A small model that answers yes/no questions on an image's attributes, trained from scratch: fusion encoder layers 10, 203450 training examples.
Rows from block 5 of the fusion encoder of a small model that answers yes/no questions on an image's attributes, named by matrix and row number. Rows with one number belong to one neuron. Each number is 128 + 32 x the weight over its row's rms, rounded and kept within 0 to 255. All counts start at 0. Numbers have three digits each.
After each neuron's rows are labels from the 100 texts, of 14848, where the neuron reaches its highest value: "fires on" is the input token at the peak. Only what is clearly more common there than usual is listed. The data: photos with spoken descriptions (Open Images, Localized Narratives).
# fc1: MLP up (fusion_encoder.blocks.5.mlp.fc1.weight, 512x128), inputs 0-127
# fc2: MLP down (fusion_encoder.blocks.5.mlp.fc2.weight, 128x512, transposed), outputs 0-127

fc1.249:173148170139129130137143124083143171140143142163163126172160130153101129136141126151187122117112173174112154140168160106131107107123092118081149117136203133130130111115051147160075107153096103134160110094138087147108074089089091123081094129134066101174093193136080163125096191174194140164131095118149088149087082127156177128115161025178121123131077139129151104131115093120141128108179
fc2.249:144090087150131179093093078127140086130111138126125086137108089124169136094111140099060146145167115100171118078155139179153213189154139116131105129133088089113136169148196125086171175128110111107165125146154143152150161102159174129187124149159171187080148074084132064160085077087058119113136163177133133120150111128135108164114123165084101144140158165126136174122120152117166122132073
fires on: "blue"

fc1.421:130154120062101080207141166157094103192119136113125109100098159118098127184148077099163118204122148152098166064120093103122134104117085153117137170068104105138143123087174113148108135107103124168146120164109169174138175230114108138110132102118094135150110097129112146157092119078137138121127095084191112080140086124171141135142080132142116174121116157169160165132122093137068186143172
fc2.421:143044114108165110116120107198139119109172118198180139163130138154104154126127177164098114097096165119147096189153165144121122125141163090137159095160161125162098083165140114117163113071103095140108135056154128123182121105118129095163145187129167108077188145119181099123151088141139121127163192129117106163097146163070087146145182174114125116204110077100119117071139145146096109124153
fires on: "trees"; "sky"; "plants"

fc1.63:110142171108202118107145138071130087128128152098067130108167166133117155138170166146130084118126166152104140127148155130137160087098122140121140193119109160167158125169090156141125162119140137190092048203184090116115098130205122113139154181113117152119093123131111115137108155094155121160089123119126045120175078128193191137135145078163172098195145096091161133120148139127128152148174
fc2.63:139175078155131119171133090119142127147115149163160115152103133190110137133128096141156109141148114140214046159079156163068099125156124104179149072165123088149101113110179076121122114136124132130114190064065141102145161174063126098130125090145128082128131161190148185102155136168134071142177129143166147128072151157106125177116166159129115110129107155159130160090078124115128089164082
fires on: "sitting"; "playing"; "guitar"; "car"

fc1.198:112170109163211125188137138044140177115113108083157109115107083134172105136081151099110150083112139153121121136140128132147097165165174077074140134199102074087145152147106169134140097120137134168170121152092210081125038098121109136132132093129116098119102172155116104123110152141118153048111138128087094164090151109131153102124102086132120116170107101143174102080179130124147144141179
fc2.198:095085128118122156078130138197119094168093120148176121143138213161126112141171110125139158157135093154154074110105121096162132061088091186095084078070140124174119095143142077140102145129164152092073156116187107155144126117132160122145102142140097083162143087136121163070088095091129084147165101098163173163178091119097115187122185151100092149099142149154102162152128100089108101119087
fires on: "blue"; "wearing"; "holding"; "black"

fc1.141:161053146135170175127117148167138146055115118131156109128058116176135127101213075118127122139128158132136090162136135182097154100170163087091084089166144108123120098135137103090189133091159106128088080127165145091148167148153140117157145070116114121148132156129166094149112159149128106181146147095045095151154106175147165186152131148164133064153149114123152097145185116134131089141062
fc2.141:094153118118107083147138143088108110171154167116113140098207137114095107114035126170121125126172093138126215083139093073144096168108103173184158174137125145123097119124106152145077105129067162151143141150118128164064095151097136154105115156135125111151104108141098154102122094089130159105113130152161165074100162098111098066130124137100136199095151175103165191089072145087129156129176
fires on: "surface"; "toys"; "table"; "people"

fc1.7:119121183104154127158083112158106073188120164155095185150147119141137106157151161123101107124139128100107158126123142142131141071158111143119192067082141072093154133143190122153170097124090186178110080175124135106136176130140078118063175174126130085128109193129126100110084135127070133157178100100168176140052149092069154142125120122105163130133103136168098175142167123141105145168087
fc2.7:139128073164114139096135141098175195095137109068131071136111170150114103111071114129148105107119120177141105131132121123101116175135168134109069152168082188157087115097099144137056120104151097095113144115144129142135158136112189091185100127148129157105137088126140156172198134120175093080101123135106074115187137163175060152118123173116077102121123072052166074115097094108122123120154
fires on: "trees"; "person"; "building"; "surface"

fc1.237:130098129148107118122125148090168167141117080164117149137119117152114087165075076149190122209149049092106100058112069102147097099110117123124108117142087127092145204176163144174170120187121122154174124088116152136100129123129130083155110113136145137112106153179177198168153146154125181074140095126089107117136161117162128083110102100114104131158095170083154129158085119128085186081127
fc2.237:146176096092192129128103157165088063093168099116129144113126121116153158072177198081091134084156172165118100152160160145123197127156126089114140167159160136129136077038119071076108150050130159193079145106140085123164121139132168152121143163091120128145161131139100094109136136121125108154088201146149133160140145141122105160149162137082144143121092109159072104125161146114154105165097
fires on: "trees"; "buildings"; "building"

fc1.114:083120097116106113166086180106127133047094100117154155120123103184131123161117147116099142135147132095079154126112083171147115149109100117134102041132099164186058183085175176137142113129113124131137134144143181122129116084196127132139129102102148092122108172130100113146135115130163174133100129102102099114163141208134173129147139160133118098109129196119160119079094200069139169181200
fc2.114:122057108142128139121101160111130145145190126088091126132115142104145159104210128088135135116111134124143108107148200170131167089132202142130125154141172094111161099116068148089153104131116107162144129125184089165173073101084127186132117127162124173080110099143117146112145150151109072139137112103136066151110145113190132107094192129134149194167108085112070125130140076129176053068127
fires on: "black"; "white"; "dark"; "corner"

fc1.420:222191066166134109163127065168123135134095144134178104162111165034080120139156118165170150138096150057091152075183059092147124112076089133166093106173114148163155108105142188189140115151183120118157134097108117128102100110169128140145168152117117106101146148162121112129098134134118138104092153112129158132124162121120149134093136115172124096099061114157132114116142125133083145064149
fc2.420:091089133109122179148116166151107062121169089095133119083155109178119124099145146134106097112156110160133120102061171163112086135150119137112148119129141084108105162158123112078174155099055130130173120117130185189095115166093187121146070095106079074187111134076132126148117107093122153173138091192091132114133103130144133085177162156119170150149167107199098142112176159131193103152105
fires on: "blue"; "wearing"; "dress"

fc1.461:153114122139103167130109125177091059158133139114109140151134124099137106156167123147148118170087067114139101181124163176175123140099178143058152175142096101143140083138097087164106150142095103117112131115110142108102090118081124101137162098101104166097104211115120031155154059130086141123135094163131150103095086094137130148073171085134095097141135178124161105185094114179088192149107
fc2.461:107154126130150114098170163121164187097111147114150131130101119122114136112110112112133155069165203161114167094090086080082133093161087142194119039133122158119093137112138151110171098120142140111115111189111117104142127125141152166104109127189138063164132114118141208075087158114134077127141148056085128133143148184069098125158102150101165167083135061154126162111165120106133056130133
fires on: "sitting"; "table"

fc1.254:115088095110106162090113095151100135092111193178148138152110135103150127115088147142182150160155054150039148119121092111170114066123123102107111144074101142138111165138083109182135164152151127156121147121146111101152146120094169136116167096090134162121114115084129099157128160135083171126081126167142069097152163097085080120120148192234160158189179128116121147119130092174131104169112
fc2.254:158144189107154091152116148106165086145160068074120123093129152175093175100135113118110115152128169102196076132108157182096120213142106179190177136172151113148117113092143178034145089102132141134126104112121139110123117141172114108169097154184110111122152137145128160109128082136146097122111128064147122164136149120148165163146165100049120086048105121189139129156130133144105135099115
fires on: "sitting"; "wearing"; "plants"; "walking"

fc1.383:120155124130114135166112117122137190135189159078141164148088144123131048141046119148062153133123144137130083131155190124145151154126144127163173154101150110138166164098082164130201156120136072130126137145168048110144072163118163140145098150118101139097103042120119068105169149131187112128167102142157133135086112100095118054108130125142092122117148130172105149165179127118092080158109
fc2.383:153088172129118111093125133158151061112061082170107067129150132150109150096194093128168108080152123140133143131126045140091094096131086154106088119175083160123103085134134101108080097148108164148113097169151206131157175117122085155140136071135182084163154204152139166140107106122114132169092168111058144124112094124169119179163106151121156166118153127100110118084128156118167166118124
fires on: "sitting"; "smiling"

fc1.213:134145121150140120174156064151091122132155161114216097171154066099126127089129164158098183138109122135046157145149179136173131092176128114162160092184141091148165147118156137129107161127137091120116176101091087108151158159085100142153198202168125087093076159194077186130109100081139090172146183109161122134134141176125112136121152118107154140153161104143100131110127113132096102120107
fc2.213:135051148099077139150090167104153127107117112159051122115122186161124117147143106139144115150135168132241129140132096120117104172070160147143104120098150167143120136162091098124171121141109157126177102172111165131117104091160159138136082073076144141172168108094183065122179137181133143122114062189115142156112070093106170138133098190168076123126118140133141153158133122147147175135144
fires on: "blue"; "white"; "green"

fc1.154:080154096154138119155132153188109120183104148128128140163142144069106164142145150063103165088157161160138143133133079133055081147103145101103112080124137128177114110139073132135185087150130153149083123073119082138116131092134148156158107174160106131156129153161160159176101086122244146113128062101163093091127176180150148134105127097163108158074147097108074162131097107096096120139118
fc2.154:148108144165133099108105073115139129060172130121138127090108114151144103106121101178159125128138060143113124121112189106164132116110128125120134120162112140156164141072161147168078161160089149097165178222133162101109117161111099112126152135129122125092125113137124076056117154160023056143129111125134129130166140109111123148169153171079149075215110146119195131117150132137210138125152
fires on: "trees"; "lights"; "water"; "sky"

fc1.340:120118113085125147173154148143148154108081104137070137141078073085142155145126101126150103112090129090193125160128077113052139107138125174080165074085119148086055098126120126131150133140122150152172128103103108139167131094119116189174089137110141152094089121125102148126134133097132188143116128111157167112113211125121147122110106132070112144226122112128145090110176174101126221177095
fc2.340:082109136152117097097082131103102099125156120103169100109157179153151100101108123146141129120172112143076138099107146178174102131133151083184090099158121118187204112130127083114102157124091116105120135147133115089098113134155168090049166128135136105176161123123124089130097134126152086127104099166087126108193084143121129164133157137200142163039124148122110136154098089184186035080141
fires on: "black"; "grass"; "text"; "wall"

fc1.165:079116141119122170093138082159134096109157167135155053127142123135131133173100128136097148128146119089081088081137095116142116098122124136178073136083073116120142106128208148093131109159166112098126090137130165157111139106139114180124190086086188190084138145087147206116112103102120130127197098096117101131102177160161109050148144158123131087070132072168108142116132093129127142102202
fc2.165:098115118076138113148131150090125159147103115118137203104108175137110122077168105110135066159110126169160162114172144149113149107134104100045112126112140084084092147205106125093110126139166138156136154080102113053154068124094088078123092117183149068120187071173161094120135164151152117139073124146128107146119138152114154167172149111097126135202181107111121143138078095125165116127072
fires on: "trees"; "sky"; "building"; "lights"

fc1.376:103163068159098107087112106109134115079119124124099128098168109112142152104156139250141129188117112099097170125106126194127090108171149165124140066173114166143143121143077142171039152165104082164161181141144089170122106108164121090151140137101098122104108126130077047125126099115127110135129102134132185125107055082136141147129170100134140106123125125152181126126060126141099158113103
fc2.376:136055158085152128135148165164175184174146111150131158166123105140123122172104147069161145133149174127120143201143105107175145158113083124125068090115122065087109146124138139100192110089154161153188107087114149130152140145127115150129095119134146161112123131155200173157147134143142157110152109114098077158163197149097141108078026164126165167130156136121079138107188155111155117155162
fires on: "blue"; "red"; "black"; "two"

fc1.471:187144075179197151099093134147129226093128132146104165090155143138154124125102146134136116075106125092171142139163118123120138108130150130112190087170168125154165120074117152144116050099184166147158116123086152144124122155158179175131104201123103158086063148158129174104143150128078104132158125091119083080144124113186141114114162106103106124106123106075148149122191139154118180155083
fc2.471:105139190120075116125148127123117033130101129090140113159146155136102138141103129107102188153173091143100150116094101151143116159148115131166049117091080171100073131150179138155136214155108131151126108161180103066099158066120099140146143061122149088178169138090128093135069137080169157183096135152098141136132121113087086163145164138144153135130098172177156109100145166127153086132145
fires on: "surface"; "white"; "text"

fc1.458:148154187169124137100154170190084107091150118106114113135103135066137083198152122072197151167090176122107123076150147150127136162156120126111063107109152097111084099129104140207132146129102118079182103171147119127123122115121194167088113194143176086150138019081134092121140128156103161053156147100105136141122128132116116110160136112118109145076110109139134136137151140083117147137118
fc2.458:155078128179134101102124073103114140189082098150097127113116137118106153117085147140111115152173113100080155085140133168080099158141119173176176180114085106078133148147138076153096103130097082063104134186124148086139136135135080145172169166148128140190104142078138145150152100055140130168123075187124100149177094150120076186140150133171161070161155156128117168106106148107116137108179
fires on: "surface"; "brown"

fc1.221:147200154114080146175141135111068135140153110167166138132126112164126162140141144155154126182152178117085123129181069111133175111100129123151107116103094110163119147135118051144112066073155102165190106086121082100087112104110129085148147096129095168154089180131107140117157159107161166149125197125135093078128132165170117148067117174122085173090174138153108121117172153159079057143157
fc2.221:119088120153180099057122121132152144167106172095120107153136127091136078084121136109124113062138059138144135119103199144086081175161111119133122126125165114109148096101127215123175177160117141097079142152104163157173150131127110157070120184142129115096151095121172141146102140125099089104119077142090170186103120098092124088171116081136158093202105135109132197132112084086151168154102
fires on: "sitting"

fc1.227:174127142128129118133148170152162138149091166179112164119137094154150119107162101121102078111202206111115093123148133117148063046151161155159115148208159122096086109094163108092104136074106145158090117128107124114078131100155146115164167100137145098120123152101177137127159110129167103145111104100091221089141135102145119184109154106181112142139089088125161152209078112093102157154161
fc2.227:107143173127142162135106127130094141112163099047143082161137165093072127094098109156113195092119102176117149154082095171091221207120116137119103127102110109162128124154131135159150130159096126069168094143138135127179115161113136154107109148155080126170136161166098151142119149106093142154153148134170042143129114120136127081159116170104130117072155141115129126053218187146152102145126
fires on: "surface"; "white"; "wall"; "floor"

fc1.272:123120108160140083104132157173146096104059069135126139184107156123123113114136146171164154084126127149128079086127139074116104064161136199116087129060075139118138145115146128127149153112128128102077150139146134101143154094121166117111206071139120091167137115066122105147135156141079106165055129144105152134089118161218084190139137122116122096196139131067117097108171091116105144168127
fc2.272:129157148090117183144129099151106120161192153100115076107141169135157123098153129094130066138123130074149166096031130162160164198115116088185164139193160091154108117152108120153099159148103095160163145130103106144135086142159122154141088157125094161072111150134102184121130104114164113097174103080134111108149174121057154112096166120105170143085079123146185149136099178183151096109111
fires on: "sitting"; "lying"; "bed"; "bird"