Weights of a small model that answers yes/no questions on an image's attributes.
Model: 7.57M parameters, 32-pixel images, encoder arch nf_resnet, encoder norm none_scaled_ws, encoder activation relu6, encoder depths [2, 2, 2, 2], encoder widths [64, 112, 192, 336], fusion encoder width 128, fusion encoder layers 10, fusion encoder norm rmsnorm, fusion encoder activation gelu.
Data: trained on photos with spoken descriptions (Open Images, Localized Narratives), 203450 training examples, 11.2 epochs.
Rows from block 5 of the fusion encoder of a small model that answers yes/no questions on an image's attributes, named by matrix and row number. Rows with one number belong to one neuron. Each number is 200 + 20 x the weight over its row's rms, rounded and kept within 0 to 999. All counts start at 0.
Before each neuron's rows are labels from the 100 texts, of 14848, where the neuron reaches its highest value: "fires on" is the input token at the peak. Only what is clearly more common there than usual is listed. The data: photos with spoken descriptions (Open Images, Localized Narratives). In brackets: how many of the 100.
# fc1: MLP up (fusion_encoder.blocks.5.mlp.fc1.weight, 512x128), inputs 0-127
# fc2: MLP down (fusion_encoder.blocks.5.mlp.fc2.weight, 128x512, transposed), outputs 0-127

fires on: "trees" (25); "sky" (24); "people" (17)
fc1.66,216,198,193,230,215,198,232,186,214,212,203,225,233,205,209,215,241,221,214,209,175,203,220,215,233,232,183,191,193,200,190,172,217,214,189,227,201,201,176,209,206,209,220,216,177,204,195,202,215,192,219,231,166,195,202,199,241,187,156,201,177,166,167,220,208,201,200,234,174,198,212,183,187,190,211,180,208,195,199,174,159,195,185,175,199,192,194,180,163,247,213,204,203,172,189,200,248,220,201,203,200,210,237,189,219,200,224,206,219,236,203,210,196,225,215,183,247,220,210,221,167,186,205,161,210,209,187,200
fc2.66,150,205,207,165,167,236,183,201,198,187,183,167,171,170,197,176,164,184,199,227,228,182,204,186,176,170,203,205,210,187,195,239,218,180,197,184,205,204,206,222,202,202,196,186,233,173,229,202,183,216,188,153,238,199,212,198,207,182,208,191,211,190,219,197,203,190,198,175,220,209,200,189,236,215,188,224,180,232,162,194,214,204,203,198,201,212,198,180,214,188,195,209,208,194,232,194,162,196,208,203,196,175,173,209,181,211,151,178,178,183,220,191,179,192,210,210,144,181,175,197,196,221,204,212,191,172,229,212

fires on: "wall" (12); "rods" (10); "sky" (7)
fc1.359,223,199,225,205,227,151,211,239,199,174,211,211,179,159,175,206,191,212,177,190,187,181,231,204,233,232,193,215,189,189,190,219,204,216,245,234,184,193,202,214,204,202,215,168,208,217,172,174,170,167,221,182,192,214,181,198,155,170,202,187,154,201,217,226,202,213,219,193,221,201,183,179,197,206,193,191,229,199,191,175,196,227,188,179,208,214,208,213,226,179,228,197,204,208,185,203,213,175,195,231,205,163,225,209,236,204,173,211,227,176,212,165,212,193,206,185,181,201,182,167,202,221,202,194,210,185,196,205
fc2.359,195,204,169,219,185,208,209,210,225,222,196,188,202,194,180,185,222,184,222,215,201,212,179,206,183,202,198,178,225,209,197,155,184,202,210,178,167,214,177,232,209,213,242,181,237,204,208,234,219,230,180,217,179,204,253,189,226,224,202,177,251,187,215,197,177,202,205,200,200,216,192,191,202,201,207,219,154,197,202,206,194,186,220,239,205,188,214,168,194,197,166,221,227,240,239,218,190,226,201,188,215,194,213,195,172,202,227,190,216,205,207,213,199,202,208,194,201,161,217,216,169,173,188,206,170,209,216,164

fires on: "person" (15); "holding" (15); "trees" (13); "hand" (10)
fc1.457,182,218,181,200,204,222,202,203,225,193,183,221,178,159,206,222,189,185,226,225,185,215,187,188,242,201,210,176,211,196,179,188,179,172,182,202,185,220,169,217,198,194,199,203,219,212,183,200,158,156,218,223,207,178,222,199,207,151,172,234,178,188,157,193,234,195,209,201,207,198,242,213,214,229,193,218,218,182,216,209,192,220,216,202,205,197,173,202,210,229,216,213,197,168,205,191,209,204,139,199,182,220,210,160,181,190,181,203,183,188,159,175,209,195,162,176,185,193,196,222,190,207,202,211,207,188,218,186
fc2.457,196,153,192,186,184,179,186,204,194,221,220,179,221,247,197,168,195,211,185,208,209,185,208,221,176,203,159,186,206,203,225,214,232,229,187,195,193,199,235,187,167,198,195,224,212,188,227,209,231,236,185,198,208,178,176,195,198,238,211,167,206,197,215,191,186,195,178,186,163,176,155,184,204,184,211,174,184,203,189,205,209,197,180,200,196,197,206,231,186,186,195,168,183,211,197,215,187,195,234,226,194,187,220,240,198,203,214,211,218,211,236,213,197,186,237,206,231,207,227,200,205,213,152,211,202,211,171,242

fires on: "person" (37); "two" (25); "man" (14)
fc1.282,169,195,216,189,193,190,204,213,179,173,247,192,204,186,202,183,229,205,173,177,181,163,181,256,193,212,189,216,178,197,204,198,207,207,240,187,205,204,203,221,196,213,241,206,203,198,180,210,209,218,208,191,185,228,192,201,211,207,210,200,214,185,195,182,178,221,187,168,242,167,171,225,185,228,198,207,201,190,215,233,220,176,207,184,229,206,185,240,165,184,216,220,222,194,191,218,206,229,197,186,216,206,193,195,207,216,182,165,173,206,185,209,205,193,191,161,210,202,198,185,238,228,181,183,213,161,201,146
fc2.282,209,177,184,202,200,188,180,207,228,221,163,230,184,228,211,218,175,185,229,236,210,230,216,158,200,198,212,192,207,213,191,208,195,213,156,183,162,221,197,190,179,183,161,191,178,179,243,200,201,193,219,206,201,192,200,222,191,176,193,217,187,222,198,206,214,166,229,220,169,221,213,193,210,196,204,189,184,196,185,153,183,230,178,210,193,208,187,185,221,197,201,194,195,222,212,187,187,204,218,194,191,184,201,194,178,177,211,237,232,202,214,199,216,196,180,231,230,209,213,235,158,182,221,204,178,245,219,234

fires on: "person" (7)
fc1.129,238,196,233,197,198,186,200,173,205,172,190,235,195,192,199,232,222,199,195,182,219,209,216,186,200,191,195,205,206,203,202,169,180,194,189,196,190,227,219,196,193,191,213,179,195,219,191,171,190,209,156,186,167,249,162,212,206,209,197,216,200,194,215,207,237,207,208,188,184,173,181,209,218,197,207,172,174,223,156,178,159,198,215,198,149,207,194,205,189,175,200,220,142,187,182,169,160,194,217,190,183,208,223,177,217,214,150,167,190,204,205,202,226,182,188,201,224,216,199,211,207,195,205,179,215,204,222,185
fc2.129,177,207,187,214,201,183,215,166,218,248,212,176,213,209,195,208,215,210,212,232,193,168,200,178,181,206,215,183,197,222,180,218,225,212,198,216,182,176,174,180,204,210,187,233,214,199,212,186,217,198,267,210,208,146,204,171,185,195,195,199,214,226,203,192,187,191,183,237,198,219,189,193,177,201,195,210,207,167,231,213,230,192,181,216,228,212,201,207,226,222,162,165,226,228,198,220,205,204,214,163,202,198,204,206,173,208,260,213,199,226,180,182,190,232,193,207,194,183,185,173,199,199,195,210,171,213,189,194

fires on: "person" (19); "people" (17); "man" (14)
fc1.288,225,200,163,207,222,203,193,203,156,206,223,196,196,216,187,188,253,219,197,211,218,196,182,209,178,199,213,168,218,201,187,193,212,211,215,193,203,216,219,188,171,206,235,209,211,201,187,203,229,177,225,206,233,197,162,192,195,214,207,188,213,177,204,176,237,206,176,203,197,164,192,232,156,195,166,163,208,218,173,212,196,223,180,168,186,199,161,230,253,195,169,213,186,194,238,197,195,183,187,234,220,181,187,210,193,197,201,190,175,192,190,189,188,193,191,207,196,201,189,189,228,175,196,222,185,201,241,171
fc2.288,187,203,226,193,168,204,195,216,230,191,197,195,203,194,215,209,174,157,210,193,187,226,230,203,201,202,182,249,194,185,223,195,198,215,176,185,189,202,182,205,234,165,173,208,176,218,189,189,160,199,183,197,145,189,217,218,180,207,206,189,193,201,209,209,168,173,234,179,214,215,206,174,246,196,242,241,178,168,212,190,197,183,205,215,211,202,223,178,172,197,225,180,227,205,169,200,193,204,189,174,176,190,211,193,217,212,171,190,229,196,199,200,203,187,195,178,216,237,213,186,184,234,186,189,228,197,166,198

fires on: "trees" (18); "water" (10); "people" (8); "sky" (7)
fc1.55,175,185,196,180,205,211,175,171,206,208,223,211,236,197,183,214,191,189,185,209,230,272,192,207,196,161,184,200,218,165,193,191,223,208,229,194,243,205,221,200,189,201,190,220,209,177,196,207,197,175,184,220,205,230,198,219,184,227,179,189,202,193,188,169,231,195,185,209,185,193,214,217,201,184,198,158,250,194,193,195,192,173,176,180,194,200,202,235,210,219,209,220,216,208,183,202,195,185,210,211,191,167,199,152,159,217,162,195,196,179,216,198,170,166,210,169,213,195,191,203,177,200,205,213,204,168,194,228
fc2.55,231,188,208,241,195,189,232,224,162,190,196,207,162,225,200,208,197,207,211,191,177,166,220,200,199,210,201,214,187,214,220,222,160,205,193,212,172,206,195,201,189,201,173,182,204,223,240,209,209,229,204,187,204,150,182,177,213,181,238,190,210,198,208,220,189,218,197,182,217,239,175,206,194,208,176,242,198,199,212,196,194,219,218,233,208,200,192,171,222,186,186,151,188,204,226,212,224,210,212,179,194,237,170,225,220,193,234,209,207,218,176,214,230,218,181,236,208,202,202,214,228,198,184,191,195,236,207,185

fires on: "wall" (17); "poster" (7); "lights" (7)
fc1.164,223,173,162,188,237,205,190,194,220,206,192,199,191,177,203,213,210,195,207,186,182,198,202,184,198,173,222,206,183,192,179,196,204,205,236,162,208,209,180,165,214,176,161,212,207,156,193,237,220,192,201,194,139,193,213,201,216,184,201,197,187,207,231,213,216,213,208,209,219,210,216,226,194,199,198,240,169,193,204,222,215,198,238,207,183,210,205,239,182,209,191,218,157,211,199,197,202,204,189,208,197,185,204,177,240,200,222,218,224,205,175,196,218,203,227,183,227,188,242,228,230,187,220,171,219,195,177,161
fc2.164,188,226,237,218,159,197,194,194,183,198,208,187,218,220,201,170,182,206,195,219,219,223,205,197,210,231,200,192,215,188,208,216,189,193,167,242,211,186,219,235,181,210,228,188,205,241,227,166,194,235,190,201,250,201,176,202,188,218,199,228,207,191,181,183,207,204,204,214,196,190,186,178,194,201,219,166,240,201,200,178,196,196,143,197,223,199,191,160,231,187,211,192,209,191,210,202,195,182,215,189,197,207,198,245,157,188,162,183,168,212,199,215,196,194,186,207,182,215,174,184,170,219,228,226,188,195,222,206

fires on: "wall" (40); "table" (16)
fc1.501,178,210,182,181,181,210,182,222,203,233,163,187,175,222,179,227,181,170,205,180,222,212,200,204,217,200,207,166,204,160,223,187,195,211,186,230,223,186,184,189,169,225,195,209,234,178,217,192,170,203,216,213,190,231,187,193,183,219,223,214,215,203,179,219,164,184,183,192,205,170,208,213,212,239,226,186,202,213,198,158,212,196,181,211,215,187,172,207,202,173,194,208,215,176,159,205,170,216,198,167,209,211,227,208,175,201,192,208,178,177,186,223,214,222,205,170,177,220,220,223,178,182,233,164,209,226,225,191
fc2.501,199,186,221,216,207,190,218,195,199,184,206,191,233,178,192,182,187,204,202,223,194,173,217,200,202,186,176,201,172,257,168,187,190,182,195,178,179,238,218,207,213,212,174,214,171,236,196,187,228,204,177,179,226,152,202,188,197,181,196,194,187,214,210,168,208,215,206,199,202,232,176,184,182,152,179,223,186,193,186,214,195,219,203,198,193,208,213,180,197,221,199,176,192,236,218,165,232,170,207,202,182,205,160,218,217,210,232,198,228,243,192,210,183,168,197,234,203,179,176,183,207,217,172,218,212,198,199,230

fires on: "person" (20); "woman" (10); "tree" (7)
fc1.374,233,242,187,195,195,192,211,213,181,210,231,225,193,220,208,189,198,210,196,176,157,190,196,214,190,179,188,199,196,194,204,198,227,228,187,215,189,224,188,209,203,232,213,203,184,200,199,215,154,198,158,193,166,222,211,228,185,213,207,203,197,204,218,199,202,172,219,221,205,177,221,165,209,173,177,201,181,231,216,216,222,198,188,175,216,165,176,215,234,208,202,189,185,169,209,201,192,169,186,215,234,199,203,165,151,180,221,198,206,183,198,232,209,151,181,217,195,225,239,198,180,196,214,174,228,214,222,203
fc2.374,161,164,215,180,201,197,208,199,226,197,187,189,203,196,174,224,199,190,196,228,233,201,226,198,208,212,202,191,209,219,205,209,185,170,200,185,226,202,192,177,202,164,219,205,228,205,222,191,257,190,239,182,198,202,213,171,220,202,176,187,177,216,191,179,203,228,208,197,196,215,208,218,194,233,229,192,223,192,173,176,161,206,203,219,185,202,225,200,173,205,190,192,201,204,193,193,195,213,227,182,145,209,205,216,243,221,188,226,179,187,190,184,180,263,224,181,231,203,164,223,216,195,203,226,193,196,182,214

fires on: "wall" (12); "floor" (11); "trees" (11); "ground" (11)
fc1.312,198,250,220,187,180,188,200,217,193,215,170,207,181,245,210,191,223,187,169,156,200,198,188,226,187,195,226,198,200,235,195,209,202,228,183,183,194,230,186,175,201,189,228,159,229,198,200,198,205,182,179,154,212,220,182,186,214,203,182,172,191,218,203,161,178,169,180,199,195,187,202,200,181,224,213,195,217,209,213,191,173,245,172,177,188,194,231,175,224,214,180,219,242,200,175,197,192,187,208,199,195,210,179,210,201,189,199,216,221,225,172,218,206,214,211,209,193,196,183,228,183,174,212,174,156,225,199,199
fc2.312,161,178,182,186,207,212,202,207,201,187,233,217,204,138,180,187,178,199,208,214,187,208,225,187,211,196,178,245,215,162,215,183,226,188,242,236,203,184,186,192,205,192,180,234,182,221,185,200,178,205,207,199,233,189,222,206,170,218,214,219,228,195,181,233,212,221,213,222,228,226,183,208,209,149,209,214,170,211,164,191,200,207,213,227,217,219,216,208,196,187,180,194,203,217,191,179,207,203,191,210,204,184,209,207,203,193,233,178,197,169,242,191,184,187,178,201,204,209,204,172,206,210,172,210,230,175,224,173